{
  "image_size": 32,
  "translate": 0.06,
  "method": "mae",
  "encoder_bias": "all",
  "encoder_qk_norm": false,
  "encoder_moe": "top_k",
  "encoder_expert_mlp_ratio": 1,
  "encoder_patch_size": [4, 4],
  "optimizer": "soap",
  "one_sided": false,
  "epochs": 10.7,
  "lr_schedule": "cosine"
}
Rows from block 3 of the encoder of a small masked image model, named by matrix and row number. Rows with one number within an expert belong to one neuron, the router's apart. Each number is 500 + 40 x the weight over its row's rms, rounded and kept within 0 to 999. All counts start at 0. Numbers have three digits each.
After each expert's rows are labels from the 100 images, of 14976, where the router gives the expert most weight on average: "responds to" is what is common among them. Only what is clearly more common there than usual is listed. The data: Sentinel-2 satellite tiles (TerraMesh). In brackets: how many of the 100.
# router: router (encoder.blocks.3.mlp.router.weight, 32x256, trained with AdamW), inputs 86-171
# up: expert up (encoder.blocks.3.mlp.up, 32x256x256), inputs 86-171
# down: expert down (encoder.blocks.3.mlp.down, 32x256x256, transposed), outputs 86-171

# expert 11
router.11:537540478485528450440445418503480513459484499486507479452532524459450514461581514468477524499441592523509469550525424532477540465486515438503487518456487501444512471515497455559597565445548551514512544498437459559486470471455497471567469530495551539472417468
up.0:494525464519478471410463508465434500493498477531536426463483511499435560534477502514570509531527536497405425565517514509574506550479555474481514586525480441516501408577570472516543506474539606548456516515517466578476456510512457542500545539504565528515423477
down.0:411573417482539495508522565536495478488480530523516470536466557503486492447519551510417466500515473499584533537463474492505546515530520483481541522486531508472544502556603472540487475533484482519508499531480521465494546487554496446480520404425470470540477476
up.1:513512499527447490521485517482503551526559520422535521531429537520481550532576508467522515595537455414401447448450492450488503488506506481508559518489505561499469537545552502521578413494583446541529481516479496453464496478437510508446511526506537507457461515
down.1:470496465534487470533511472497535535435501460517516476583460532507567541484501522486498480569438510451417474467462471476572481452559542616558527549507533514422476542539535566500565468497440442387492508481476496504467517481437516497477504465455454400429523503
up.2:422501533515533440546470469485477531497420499486532567545456517493551520574514535491529428468532478446417509476489451498576508442496526518505465536553515580526508507455519561501427501538515474562606508464557542479521505422490467500456510487525497464484452465
down.2:456502523559457506510460475494548478495535476468438546521518549604464477447433459487506408504488512568527457442506492537505457528539545531526387508538467448488550433491501515536568567496470516476419532494536536492546505495574546493477457424537470441433515505
up.3:455515492474495457513495509489467543516463583484507585495524488477509412551511430505464507499539525624472408484517565515536440507543542534507487479543508587522448535467470527479552566545509464441507591547510496495486497454432482525500500520482539476587496548
down.3:487449492481528467404486476535484436466511432549557502413531494521505506493519568554571465472503474498491540461437482568484437430432503500445513543494487507511452504452484562556524564532524471539476463548543519547499501465558482462484489501516528483516532519
up.4:528504480478439559501476546396548499502551576498573522543480538486453548506516531471496487518516511463518513553479469446488483516472512465434474436421550568440541531459455508479510514456506426496431519517484536555422514520472499447417596458522505484479429521
down.4:515553505560511504479496561475522516446486484513449542523465610462532461489477521470518446527417513475419504527490437557460513521536494474526548540452499512502462435550469495522526478535500474492517544480462579549503456503486547539486469498477421551484424503
up.5:469497487560508557548455498508534486465483456452517484548546512562546496498467512446472526452511533534477443532504502493488475520543511475514521507492457501470415545555510504471502487542561467470472473469458474598474481512430539451519528472552452525462581410
down.5:503541511439552551461536504469478581386520526541439559491547486517506499428516545524571445472491513471492444471495496505473478463515497534479509522505577541558517494502492462508518496517505566420508561470475520558460520516485459479441511511532468513447498568
up.6:447515528405509470473442502518479533530484488448500524515525528501564533554555592433532470495460454430507460515449476509589468496549442521474483524517537547431502511518483518499486509520505538533499555544469434451527561512477434470440461444541555465534506490
down.6:486456528481496475501520501501418444508565514437491421484536480525529512501564502479518509484451455471503488479494404569537501462409531634512552484506534484536445495525499526431508524561528492494501466485521437451497575546536520427442539385503543446553494452
up.7:479494467520457527498491495418511540603495453515535534556528581524516547516499509444455577480507487470547512542452586531487429508468479464493502519476441459524484476479452606495463524543520453434489535536514514469493523471500527455502462470607483524473538606
down.7:484466518458542454523486502429455507552500508511522546513477524475437506483566485543439438561521564436442535448463421496487498591516539473497540517482503585534525462462535439427505529434500501474521517516450562539491436482506470487475467486454552446500485496
responds to: trees (89); main land cover: trees (86)

# expert 5
router.5:590449463456488490519571527446508431473496568507546533516466451453475500451555537567499532578511511431458513569484533555494542462423501487467524559435513550470504489544510475498506481517545521449534504498535429490526499558484538497491477487528570436529446518
up.3:421575519574485477547443563527511462450449568540473483471424480493497490496511539538512440536502468511494456486556515509451478439530570451582476470450523458502499576493568502530480486546486444501483548504460606531486488534522565498479474522512448504478518526
down.3:506524451556493448508556465594509501452518549528503516504513470515494488521447531534430450488491507498474499514538568566515461482462498450438497437438511559509514508483493504470501479486470488473476522542487538485513466454430529452449523435546488441514450417
up.4:458510552402486485499512496464534520478530399566471526480447482547565490453448501528563448510515467505564486463565539481465472448535510475411576519432513529545478490439556456533552520470532549542496473527512470529509503474590476500502450547518447477538563587
down.4:457477485529512525494572523581518505516510508503554497594474500467462566529581447487498542541490476494458529478500442433568475486492468513553495487400537471465472511416516573524558500516504546467515464448520557483513558511438505539482586541550533473495522508
up.5:486525460490478523457397486508450521504430505476524482492475468504523554490450514468486520472557508456489498560536478504525564543505502471573450440492391520463515449526490467523516531512495495585457534481457503516494417487461550436551493539492593474626514533
down.5:474568457500472437484566493472522424509513550572508475491601571434504469469503523510508457543505555488467520509439495541469534504524416496488494516566520521470452502547472484464510561504522422464458529472465493504451457500486486527578518589504584477412530511
up.6:489495451559489473474472491459511504499492489451547522472454448444451457546453500559476621546485500542562563477459439548544513506472496458464511478504433538574509501509551506532513568537454565450532453495498498457477474439422570498502549512450481492509486517
down.6:537548492508527494546466564473491529525446557515497572512501440507545545456506505478411529588474449466445415504534466470537576474546570571522446445501480517573436552499527528443459461516476482502430560449463531460449480480552436514491483491448479504559477519
up.7:449473401572478510539441559514539425488524549501476590518550491521496500479518482504489443490506489554418411569507531499477493507516537463536561513504587514570497512517502501503559568407456521447450534465469530486476478567467483486493520536502514570501431467
down.7:513529432517522452463517529449508535458523582514523443535513480470441449474616519471535448474457449531500501468506553561491542498513515449526567528507563507440498497522454513469513477490540436516493551550416515565498505451470536493493528538524516506472416533
up.8:585491502502475558572517442424469493485502520533504497532474525488504450472496425563537494528514472505557535521429473598456451507457462488493560454489441403506546491499463538564489509468490615459461513509521508488452504519529534555545436517481528486460547528
down.8:535538462538450522530562476522458424510511483522514517518405432425521465586554439414452506518524550541471420483535478499480422435520567539526558547535459487509535480498491426453520562547479519470533507524541445563510522469510463549495501460500530502517522545
up.9:570579481477451505544536474505549478551538517550537519485534508530398526450557514481594511512494495475520452476478507554511495509474435510452502547511450549439492520539469489470473457496516540559473439517536510476474495495484548464520430449528509501492497510
down.9:428501574498558514479474442514534535502464496509535509524477475496512512486477474509471469479496528528539413472530501500505430496494492507464516463494500444524439516424456594483506482501547516410495546514483511461471493430536511486480465502465400515539471514
up.10:496491462499506515450468490470517500562518483451470432462549527450482506526478510463463553521500464460602462477463506538466529557529414550496545501459503535433504525518463531516509487471492492504466509518531500520551452533426450509470521467511505504510505534
down.10:444408527432485515443507480485463550490477554463481563469517523530524494446510490487507496487465496495486491465496514505459466475484567539535516524504447456526565450464443479506475479521549568516555457525510507550531474584485533484530473435499506409498469500
responds to: snow or ice (73); main land cover: snow or ice (53)

# expert 2
router.2:537532504537483485490498521532533513553508496465474493527505540445506507432508488524497557538454489502480539523438577528561462571498536526468521521428482571478479536561468477507481461483455559515433440568567511530536506548506506527570546466479538502475532483
up.0:466502536486544512485555540502470479494538515559501506485500526500455472507579547473551500538505424481484479394565504537596456524394431577456533535490470440476460486511466503552436543512595497522522560459492457506481496540523437470552468564512534537437444530
down.0:503473566424513475525467482506490483483456507548475540491582582483521554538459513506507515571457462503494527527464567546486556478426631496479508476549533474445535487461510499502534444568474549482536484513532448488465482515509454495433533479539516559545470500
up.1:466532517524516547552571451533526552468519514424530558469505514437584460613480544519428507518534466537409464435490458469513478528476465527522452493574466505528444548509464464525503517476504413548490493488509567543559461481488479571436474553431528557497485541
down.1:398568558475519479533442503508472517485470458489451470467528492547471497540488514562432477544516510425494456484482530515488525424508464498474482498518482572430516463438534570535428492582475461472548542471492469479505538483525536463484465519549536572527508464
up.2:451505477542473517483501526546503514550510501457546440520505533483543525443514405527481514433490447490570481509537500512457539459566511515565512521488408613532448530524532466485518504464512467428483450522507517503532512523370523458523498455541519472463560499
down.2:460499503491546517475522489505492448535473478486443585524530499411556514529516442514513507491552536426553483466460484566562493491440459494479423496524527493480486494528494538513519500478567492514537523492533511556477487565468477486488457415514534498475517510
up.3:525565499534502532559500544449500524468532474507565522546464472504473482466544554446494441419537491480544585434478492488516498507501450490497505453489554422484492500489476472486447490538549469484455570518492461509535494512496484495533497536500447497539514516
down.3:500444533477509506438537500530457431526521559533416517521481463499496524534534488485472468509547531588524461515519574515508465442492480477464485542461510495530535566505478508603485560473536577488544474556521512541485533532487530508501421475570530530498481517
up.4:507504492447486505483600477476543457510493511478548537456518481584448468469469492497481586532506548516459427479498550511544475525512564518576520510468441480507439548496534501504482506515521529474526466586482471538564460526496507464479478554550527523497413467
down.4:475489549505535544469494537496523558488507467538390443548499505478508503553444439522430503497479460515411525491517451412531559575473466504484475442509471492510557559472518507531556470501566508519423525526472451459463580450500465497511449502459473534546533516
up.5:446504472441491463465489446443511575430514489540523578510582543472465517505554374502545394578492487493473467529547581565524547487583496521527547515481518566469546481439500440483561503505504476533412509531498507469446487508480465504491512505438470489483434449
down.5:547464502487536490443550459498508525546535411543514487506475507451425512505465548547441471501449497591544478541493439480469467544547463497490493450503512496522460451505542510541524517524467521455443476443463576488479503504511503501450468500545438469453438545
up.6:475549444451548454543465447540503446485493482491530578482497476460495447461532486562492506549498571543497509499546535517482515495530489470535587457484538538553565527449536505440533570505436549509466456500480486442555487519518497432455500554525515531454512492
down.6:528520497539483478480482450411493546460501451556442531527439534483500505518535504560506478544482476604502469592514539527455421586594486530555550545496469434570502466489533502497485473468449499511452458504489531515472486449540461557533536497506499497466518566
up.7:518447478515520507521510468519579475418545432514538502503503524521551482582466514468472505437543461502516426444498476487451474582459489509504522459432578464592523554479454443441495572548514519478477605515515552459501475451562562524522460460500513505503562460
down.7:494457505572423471514541455532521459514417419464530483437559474480509466474521470491506527507463516500522561512452561488518535428478496522569565550569460470491498457554485481529507502527501550503568441550446522507506437524466542547509456462508529483523450444
responds to: clouds (40); main land cover: water (30)

# expert 23
router.23:545504455437428473482493444455506493467551585456504486536493521542545467540438531511520568538436439522483450474475431500463457401496518425498506516449395523450532496467475517496501481500416505503475444485453460490499539434479466474482504410512514475512515413
up.3:547561491593483430520488479439507539445464518433528473520493542521588513521577467533587484517474551486453466490510452505403526418522522455460448535481533538533472427519535494461516512543406528578461546450498500561537530482440479457437503467555528426426497535
down.3:503514408490429489511525520459521476514508577543539503482526498434414533518461510528573525496492452483452501463488536505443474471520488516453529468479508520464541428522476527430503538419551463490491479525535500525493565513441391523557616535519483512500444522
up.4:441544443493495472553494440534547522486545510531509512593561505439424513570396486507458533519486450591454499515452500500488466413475497524480514467513514544532464491555481404472503555467501482458476509470469463530524507502475498549532393466492462526474497528
down.4:462573459525482467463572508529441519497495537514484487533469470449425479484512482526545522484476517535567486496458507562518475454484476495452556505484561426451505568470514483508484484490485451468483455418500485452493441528508439476503538464547510491548562419
up.5:567469542462464512497472493456551458499485590482501584543405513516491488514446455483512564565500538509522548485498530459482483475483510531512547469475578511500448476477411488482463468537485560499577561509565568497504527463521490498473507483558500446391482496
down.5:452464507530495542464568472455481500571532456498576475551489498568530548511448482526455486435565474423504526451483487462583524484519569458489473550475485502511492534571504502504468508453511424455493498526522544566516466484457597510508480500522498491509504487
up.6:465505500459492478535459492468487457545439528466529529478502525530461452530450444553476482468525512476498431506488488504482541580501508477574522480542483565565546503572464467468512505492449468484527466551454504562466475487495560571488448490528525552570423490
down.6:532550500533498469449426432451524521443517485525509492418468431536527481501446520544533560473519513428539471482514419497467517502525441531512476449543552493537480471534428430524511537523562518430479393497497477548532530441381424469517578494491550497511537512
up.7:481554419472437483426477501540514515605466497420562508455508468556509502478504549531474533496471493563493519507503466508525533491410541466540478463568463501480466532490490515524522471499593472589494494556473440534535542549460479581506477563452495513506514483
down.7:482498519510505575459532446472545502525545448531502527506483454541414519447438447499591515587489557486472518436628488499459548521536466452599461450470524548497496488463609491495464521495498479526512442481507576568512458552509464505585518524470542546447481550
up.8:488502402506476515516474508433475486473578500492503504539549552494458522372470521446398450465560537502487522471459585530448502561597445423523472493510537538436523501515554495480564594453554518451463492442511491415519489513410465568584519490577530534544493480
down.8:423535453490513470474496475534540549525463430593482519571477518441537463513489496421474504522495486485564569487427510500549533525492549515503505529477519572495525486481474535479494535527441526493494569475491586532467455486397496464542401456547532471550479514
up.9:515485487503540560476486528473571486594564437445559468555496493521488510432532560443587477501463497477489510596462510540514510536521490560554418499516481486434507436524486492473499460482508457452454482510513519474496572578446512528505464488486521480504464494
down.9:444520449577533516544535557502499476566536482522513436495542497444484499551492437480470545467505479518520464508565499463514502548486426534504539509458468559511457508535506419529506507462450486491553564551502494478501574514560525575506498513465526494435549589
up.10:567508464479467505527488530432573533481462500419553517508445514491479501462426460536437606543503492536503474526577504491414527532467556481526503508451498528513462512499517494570565483443518471446395480491519522530463549495503532497487517468519530435502487514
down.10:511481520512545489497545556509530479580572520507554510448443493503532499539496529503515500548552485547508440480517503518482460483522521419491497457480516570489464513569505467507470493528470448467546471479488559587492501488459562513512493471527504439485463527
responds to: snow or ice (70); main land cover: snow or ice (65)

# expert 14
router.14:530479568469469445455498434482549466486499469497504497494478441434517491478488562490508520555524587507477463542478424520495424522480426415465535489477496496543498500462509524573445502502571522560468488548511489512555430476479479446451468504513488500539496516
up.3:509427462521463485503529493511486449510475392513583465540482458444459419499525504524507507476431461564467496477498494492512560464482582474518440475489496488496537444557518457421470433512462451519468478494453418501567505523570532488491558550503465575521485468
down.3:506553523504551511545484493453544569546498447456520516476542578525511476554488434490507494525441454545443508559494504519531457486556508531558574463577468445477497469451531496470519516512490452434490516525472479533486521505485496530471408503480466529537473544
up.4:501487505441489482525448505514491526462552499489534548560479514434467524469519502518507487448508510469567498529407510538469487548471505460509563534471520533535445400480481521459499500470494483491472501533511517519440555545481521579521498457529542491524502437
down.4:542493461470431505523526505527504500455460494521583528553512534538494455540485531503517478482547442475543421498555509539516559458594451503525533420492550505508556508485455430503503509519458523472502483448527567499470461496487484480596427520519476434466582447
up.5:527580483558497504428504505499478511558451428458513458474530529461462515520518485524499516576554488517550561464519498488477497535546382538530468470404599414416522494455469537541525482495488441443491507490509561490497439479476478428516517427508531449509416497
down.5:456415462492524474517536414582544537459521523507533550449553457512470498478453530477437466470493484475530577466499499610535523421499541500487524519543478483483473529556512601494495489612515468448563440549482554495555516518471525484464527476484494541512442516
up.6:544499553437525463436478500493448494492555453510383504401496532512454494460467460497486561461491560577548513477472462538501422522463499526496565404475491494521530464559519494479418475505534531473477450502542442468448498402501450537515566495549520522542538427
down.6:470507510474479527413567559510485536472462521521529458515466511505507523517551564463510511549483407442493469499464512476501542512416480553474446560481472495517510568507461503425530496507513487562461499515473473515509572515528475454566448497486544539501485552
up.7:499585542523479510483592466474459602480494502543491504479445530467504514482529509486505508514504504517512464480507464443528490481515405547463491457547564490469473444496584537474461472472522448467521458466500517590546493518520492476527538508466526463375444495
down.7:453428552497491497501500491520481530515457490519512521469544456481550499542500499470449472534439493512512497506539512435485504460530535485481527424515373525538518554526529509503538582530571519485550491511509537524435463513579531505495510472500536476440581486
up.8:404498471606533492515437495539478445562486622487484514581548483516502455493527487518494543528512541455430540522491544476518453478493480520490538530480467517564505522484529541525528488506479474511519507504471504466518485445448508461474485427550459556454545487
down.8:419489519390554466489483467414462494482483500523397450452544486519465475508417496513543505531519558599508526484516530480509486517451441472488445496493529465482509529428472518480558548490485539465473502483511520527487475515509482505495474575458449515505528506
up.9:460489492450541521498442456445480533562402514480551465544486503529401549476544521546474526517472538473518476460487486494537498492500532459442473579512461511419507531462516502563473501516566504462447479489484579546454446523503542498508482519486503484523433477
down.9:508564503483567533490498499437499507547526497547568507513492482469536503575526425519607489480475460496463464483469411541488494449509424502503533499551437535433463523580562497512478549501554422499489492508510590480501523566436495495598495551515569495475513504
up.10:523512486527465499501503513582562480495564489542519435474522528495506560445455488412487476527512525475598554535523475588563576476523504429514539548481539450475471514518447501531460505507446497537510509453500503485496522469524469474507451494486533463530549460
down.10:605537483498461465429476519511441437499497488460494487544496507409522450429543473480455536420530512536496471436480545444527461459453496551489556463528518520474506445503487534477536552555463552555574502487492535438482487495582421504501574473531484459503502492
responds to: main land cover: crops (47)

# expert 28
router.28:479524541529489462507503513492516534467544514505427540514545473435479507464520477475522515511459569510497507525486440493404444476456554469499507446451494509563540453578509512539547509481521528475493437541499527454546452452496447500501534484530576534482428500
up.3:519489478439456456521523542526494541517456401523522535536506487467482478449589431480557581562505498455455451463531484543569483467504439492474493528470516480502521485537412477546464469517462554504459522518492509394537455505548567462392419493448464473459424514
down.3:488518491456495522462470468539527502542561467473501490495444549495511479565456550486486514465536467426483486483520392457550447517534583487468512443506542488402476555491540502459582530483553501560533503514460470441488522495523477440472569514509515542477548503
up.4:519582515572463533438480478514537487542528482590485446477512502440483538528509541435496514542539519541487508466505461510468515449501519504518557543463478554492546556524500555554482493501486525436560510476521439614475544456498507507437476444505498511485448523
down.4:553553463468495454498497511514493497507529495461515456441564530535504566477482531491449491499532553553469449477512526493535533507417481466474501539456494456505443502519414476530455503524499486488477512546461470513494464505497522486452460570472498498529478512
up.5:510449475498447524521429448482489545487531544528499598520414517523564452527505579455486531384513481444532495533458485436548476470502551438543471487493554511508515508492577479449536472488437436636546511537499492460537476532577536485519547424497457428546493400
down.5:548517467492435476525540536488544543482524520491484484449432512478556517496493447581496529464495516519479486518495476444586454531505546502507498396482500500497522554457489501480501464461536524514534472418603553486520533403464468548562479522479528480496519517
up.6:494520447461501503566411560530491559490509521557470514522538577511572547503517520449479462469510489455533488536485614491508544532477549480483487449551535512462457492473568453552533451511491502525546542459537527541515460500557454498484542454532403599549482474
down.6:507505400540496591546537461480445569494553532463533498370455491483475443532510482508502536469524470423473487564485543444441477522548506479507475412522492504503507520437484452507596479447467461446507515423541449542521467508504502547477499523473518489424495550
up.7:479533517458503473541490513495494507504508461518534509437465540436485484573552512535531518477520509500496391592480514473417454476511521411495602547489488490464579558560601462527496469520572491577471484595483437464435578573555443515485517469538469535472524455
down.7:545471490465491485420476566526484483549429547478453527493484485557542546469352548537487461518440451487514482513517485445450436506505495481497512542527585493510497470542502478496500487523493484564431438483433487534485497538483515481499452489442456528537476497
up.8:471503495520501524489485494493560532579535530520518410490511493543439556515490474465514488457489558494477531541490509513590525405510523479576540519494545434439569491480512463472439482512430434480515419495532492516488484506424514482523536463543436522580460454
down.8:528491451505465511497470460532475505485531520527549490472509503588489523464543531491473495498445533471451499515518463469486506606527542484477462543493564479466524469516522483515511453462485546541532536416516377451519519494538489450563469461478533439497487565
up.9:416472517475571523462528502529527492520500432489543489491538529502451458481454424506483480454515483522512522537557473491462498560507520495478521548440517442503461480507499477539588479537503592517455524507512496421530500491529426517471498474479519505481526479
down.9:546515592453493591487522481498470496566482510468537516487481448509509501487522450483530454470543441474483545442522438533498559427484534490436522505478484439499519522507471463500391491513510418556526489504509545473562477555492517581517427478469489476526464437
up.10:509568576593550494462514474470485495545505468505539426542522490464455540569501480446467544452428459512511474542473525480566486366464540532518554490546519506497479493515563500491408503530474493514540411426566515442465555514503484500540467542552482452459526505
down.10:472520503483492524460516509449431418617490499492497431482556549526468530512505516493554458450450504545478524486523476494542521559473466542482463519437513486551465483529537508471425482461505486516481580428506497489455488524631462516495412503448467593549472473
responds to: main land cover: rangeland (50)

# expert 17
router.17:482518543491512446440467538543509554522536468543430491487526465523522500540525513499541524501542591487472525520560569534478536509477484486535480433455487472563481487496533477488551523501465459520508487495466567519569438491477457482566500515496458521508415517
up.0:489479495448450448533525500514532453468541478504485503531505530515605493529464566457471480474458454518535505579508509493551463421423479531471505504436455542563549499521481479472452470449475492485483502406485495411515560484489475450465525469496452525549589455
down.0:500495513500556508463532489521527533455513550489497582494455489456477443477512503542569526461521472481459487557551527508483510471496498547478583543421532444455521509417507498476558476571432537519564463507496509536456469590458525500483521524480438496434460557
up.1:537503442535528458488483458542530498480528513516561556479503480558517456484555501527509526491510512497509455511591574494488505542471524554527515477489482516494543476503470436506398523516483532503476446526506492568565469424514486554564482515481428472538519501
down.1:473439507521522509455487418477553479491548486496513487479502483516550524493518480513484547475465450530525475476543459447565497471503458523431499503440522536562463500537478594495503571481493474514515566552488536429492479490504565487537468489455501501528497509
up.2:555489486482471468433567501518588489466444504422520509539487478511419457542486627497456493479504460453520539448467496508522445433419491482509444518483496435501431572589494495414504466448596506567567502529514538371541441550546516473478489483537520514526532463
down.2:519511425478470515521493554493515474523502516499451490513503557457503546482480485451497560525504510509513532446518512582449526532464551476574561522563468583559500470475511559487508534500519603461447504504460442482532530514562457508527448412476566524500489415
up.3:420501469566499491477497483517457486524461575511441509475551505562496432499557453487489507449571463457495451480569456463486538551478559498557489482502530523446514468515503465496569550492507490465498564475479553456475476444521494539524451490569529528506497499
down.3:425547474492529471532459582474499490525495532562505621564508523540507533462524509472479542460515480490455451485440503527515505558500532585525520516484571502502413551435470516510483533537505484520513485436519523484449486423453490434480490478585512531559504480
up.4:440540477475548511448453484504451499446513559473515477487449463510496485470521482490568424486413551515551472502529444529541553503525516453486488446509529560431550548531509440585488505514528512519559424556508489395468491460498467427499522446508531492527518507
down.4:554455517438473509586532508551476439545468531551477504497562509550551509555566551495484527566505546527409422548460457503430488415525430565494441448502498482525472513561461462510449368501478566512521524432538524530463504544424511481486482426474470508518431511
up.5:635484500540478544456501501504518461459529457532425563543516490505492501454509516460531457525487443388455491509490535482491490540476501536520467563445519516436481530546530504483478515502477507434501506432485520519522506487527525500492478518510457466484539461
down.5:456452501466483585434585510504441498469479552442535495540531548573531485449523553546479485497467470547539513442471512497533527470516491515478491539448482523520517510494465471484470469511453486511566490579557500433539458513551481510521537481491464487501536459
up.6:534490497468501487457537483555447553479517574493488565550566479471549461530400534526502419510470479480505522530558492523455486520575519497549552463518435484457520583481550522511492545511569451519487479453550404435506515452535424562509518558514428510548503495
down.6:443457518502519526480468515401487412421504452504436549465460490416469531502590441477473505524505514517492515516443493499502491507516476487536547442477561484531479456548489477491497509516566545559519512528444575444486515573475580393503525505453524495469497501
up.7:510505521500559487582479402507494493438495470504526487479491534519527496494477602476459439495539497521525495502558530492464517479557553526570539419523504529518531522460489518466497512464536478412506509499470526476536514452526508533505558554473472482578444515
down.7:497456521501491432460441534513512437441498608526540500569461539490529533410502552524421496495516554446508467488495486544517515523493494553551533535454482582545519504515442558505479441509540513529522506486418496448502431506509554469517488474526491520554478467
responds to: main land cover: crops (43)

# expert 19
router.19:514539486499499465488491564568513513472498437451503484486501509418543486474516555424479536511492525480470450494517461479441477446486599490523512434461515501436521497466513490562519553489417505476476513454521494476535406447483464468584507507517565516460494425
up.0:555466523527532490511472515447521467489515437514485508533525452524505439438505575423526472453532526557525508516496506489476531557532534501594552458503531441549535481517483440447553495488416489529445535511525490543510557504441518563446544472550475471486455501
down.0:538506484525471513516566509495549459444557483543458496438444423512437539432473585516456504500551431537461497546491466560597441463534567447493475438550491558500518469506484465514522521572525543486467477550471542509505523478536478465487577520448519483478557509
up.1:459565484481465536489444590481515554477540488448564501511441460469517503516433471473489537537494581515482450512495509497497509470594527425525528543517508443535576486524476553457503497466527456488582514495453494525543500530487422473510505403455478553450472566
down.1:546443485431520459485487437423461602480424485503522510527549454522522555522490581477457517483521574430508462490444546445455412526511512516529513496493454390450472490503474573502545480460437502530455537474542527527482553405427463469583516490492493488488542496
up.2:552584464441469497453547534495450483520421496466500500544502482451447555499485454534489482561478568534458449407552459553522518486549546497434576472532480532512493506477536515478563446507479555581517520527486410424527545542451460573445488486507506426484573523
down.2:508481512517479444454548472568481493480513485466470495494458478490494546505526525457500454461467571484545562483546549514531494432411435514514503480516549432504539518469497504553513456526527520484519446448446414567506516464520462431559466523460456541538500560
up.3:501454471581526587512563540491558472489520543521492570490519465462516434519520470554512525530492518558509538450502462503480520540569522482512478541439460465501491520445443497503465521499473497479522486537561487489518486482482434511469524527481489502434506437
down.3:548413501527472456547562507511492480464556443537502506528457524467507472412505491578525505427518521446479526516525481523517510504518575501565520527487464520577475430518457434440587495473503514484432506523556540514447477455483548466532538521472535471481561487
up.4:434519473497405484463520512525454558490535495433512472493496507500486553465491524556475479552511508477467520498544587536497453544534477469471463502463489528474565524491561533469467517548549509577446510489455501439513569518524479533498455586452469568534492473
down.4:456499555419587485485467495531468462466494544522471536459507503454413553528568511469469513458412449437450481518510520451491511507447486462465520601514464462547451556535481435501514506501496458548495470481480428500507519495444401538526537533507482501514490551
up.5:492491501534502444510560468466489524464466564560536559543474483482475445598492455504520481584499490535497499462454477492535506515540515518478503473493495542516546585455517477500523444465575511438502535514534453596501545523556492449502471575463453510530505542
down.5:488526501463484494450618566487498560509518534456558582509449469563421614524513536528542502476436464439448442499555483454484536480403469473463480558490490509453485476524524444444453469458499474586472444516472481451499537544505442547454498482521415454447471489
up.6:568489471470544468507494398471559454500562497498527576484488522515469495576463452520494473502474533539453484491528514501474608484480501558454461518459514492501514450502501451455466453502551487497469520473512497471515589544499429511507468487536509536551488574
down.6:476507435549508620452476533604468523549483509564438538541497483493479529587511553453497479484455441385438456556491519471515465519527466492489515527484467469469479514500498455546585397479546507494533480545481531491532511492534481507476539534463419464511495522
up.7:558521511500492462509541452484450466471513540534486522506458539533567529511522510512444520548515472467472568473445556504481464453506523535522532479436499573391498517488537491433494511480466415524497487546513515534515540423505559468463474469502527490541521455
down.7:451468435531467527490514497526495525478478446490453576481491515506505529495423522501504596508517600504448502472561499387461495540565508533453478434521437570460510447485493466484436496454570513493508511532474456472438522532525455553494539549589450556521460547
responds to: crops (65); main land cover: crops (44)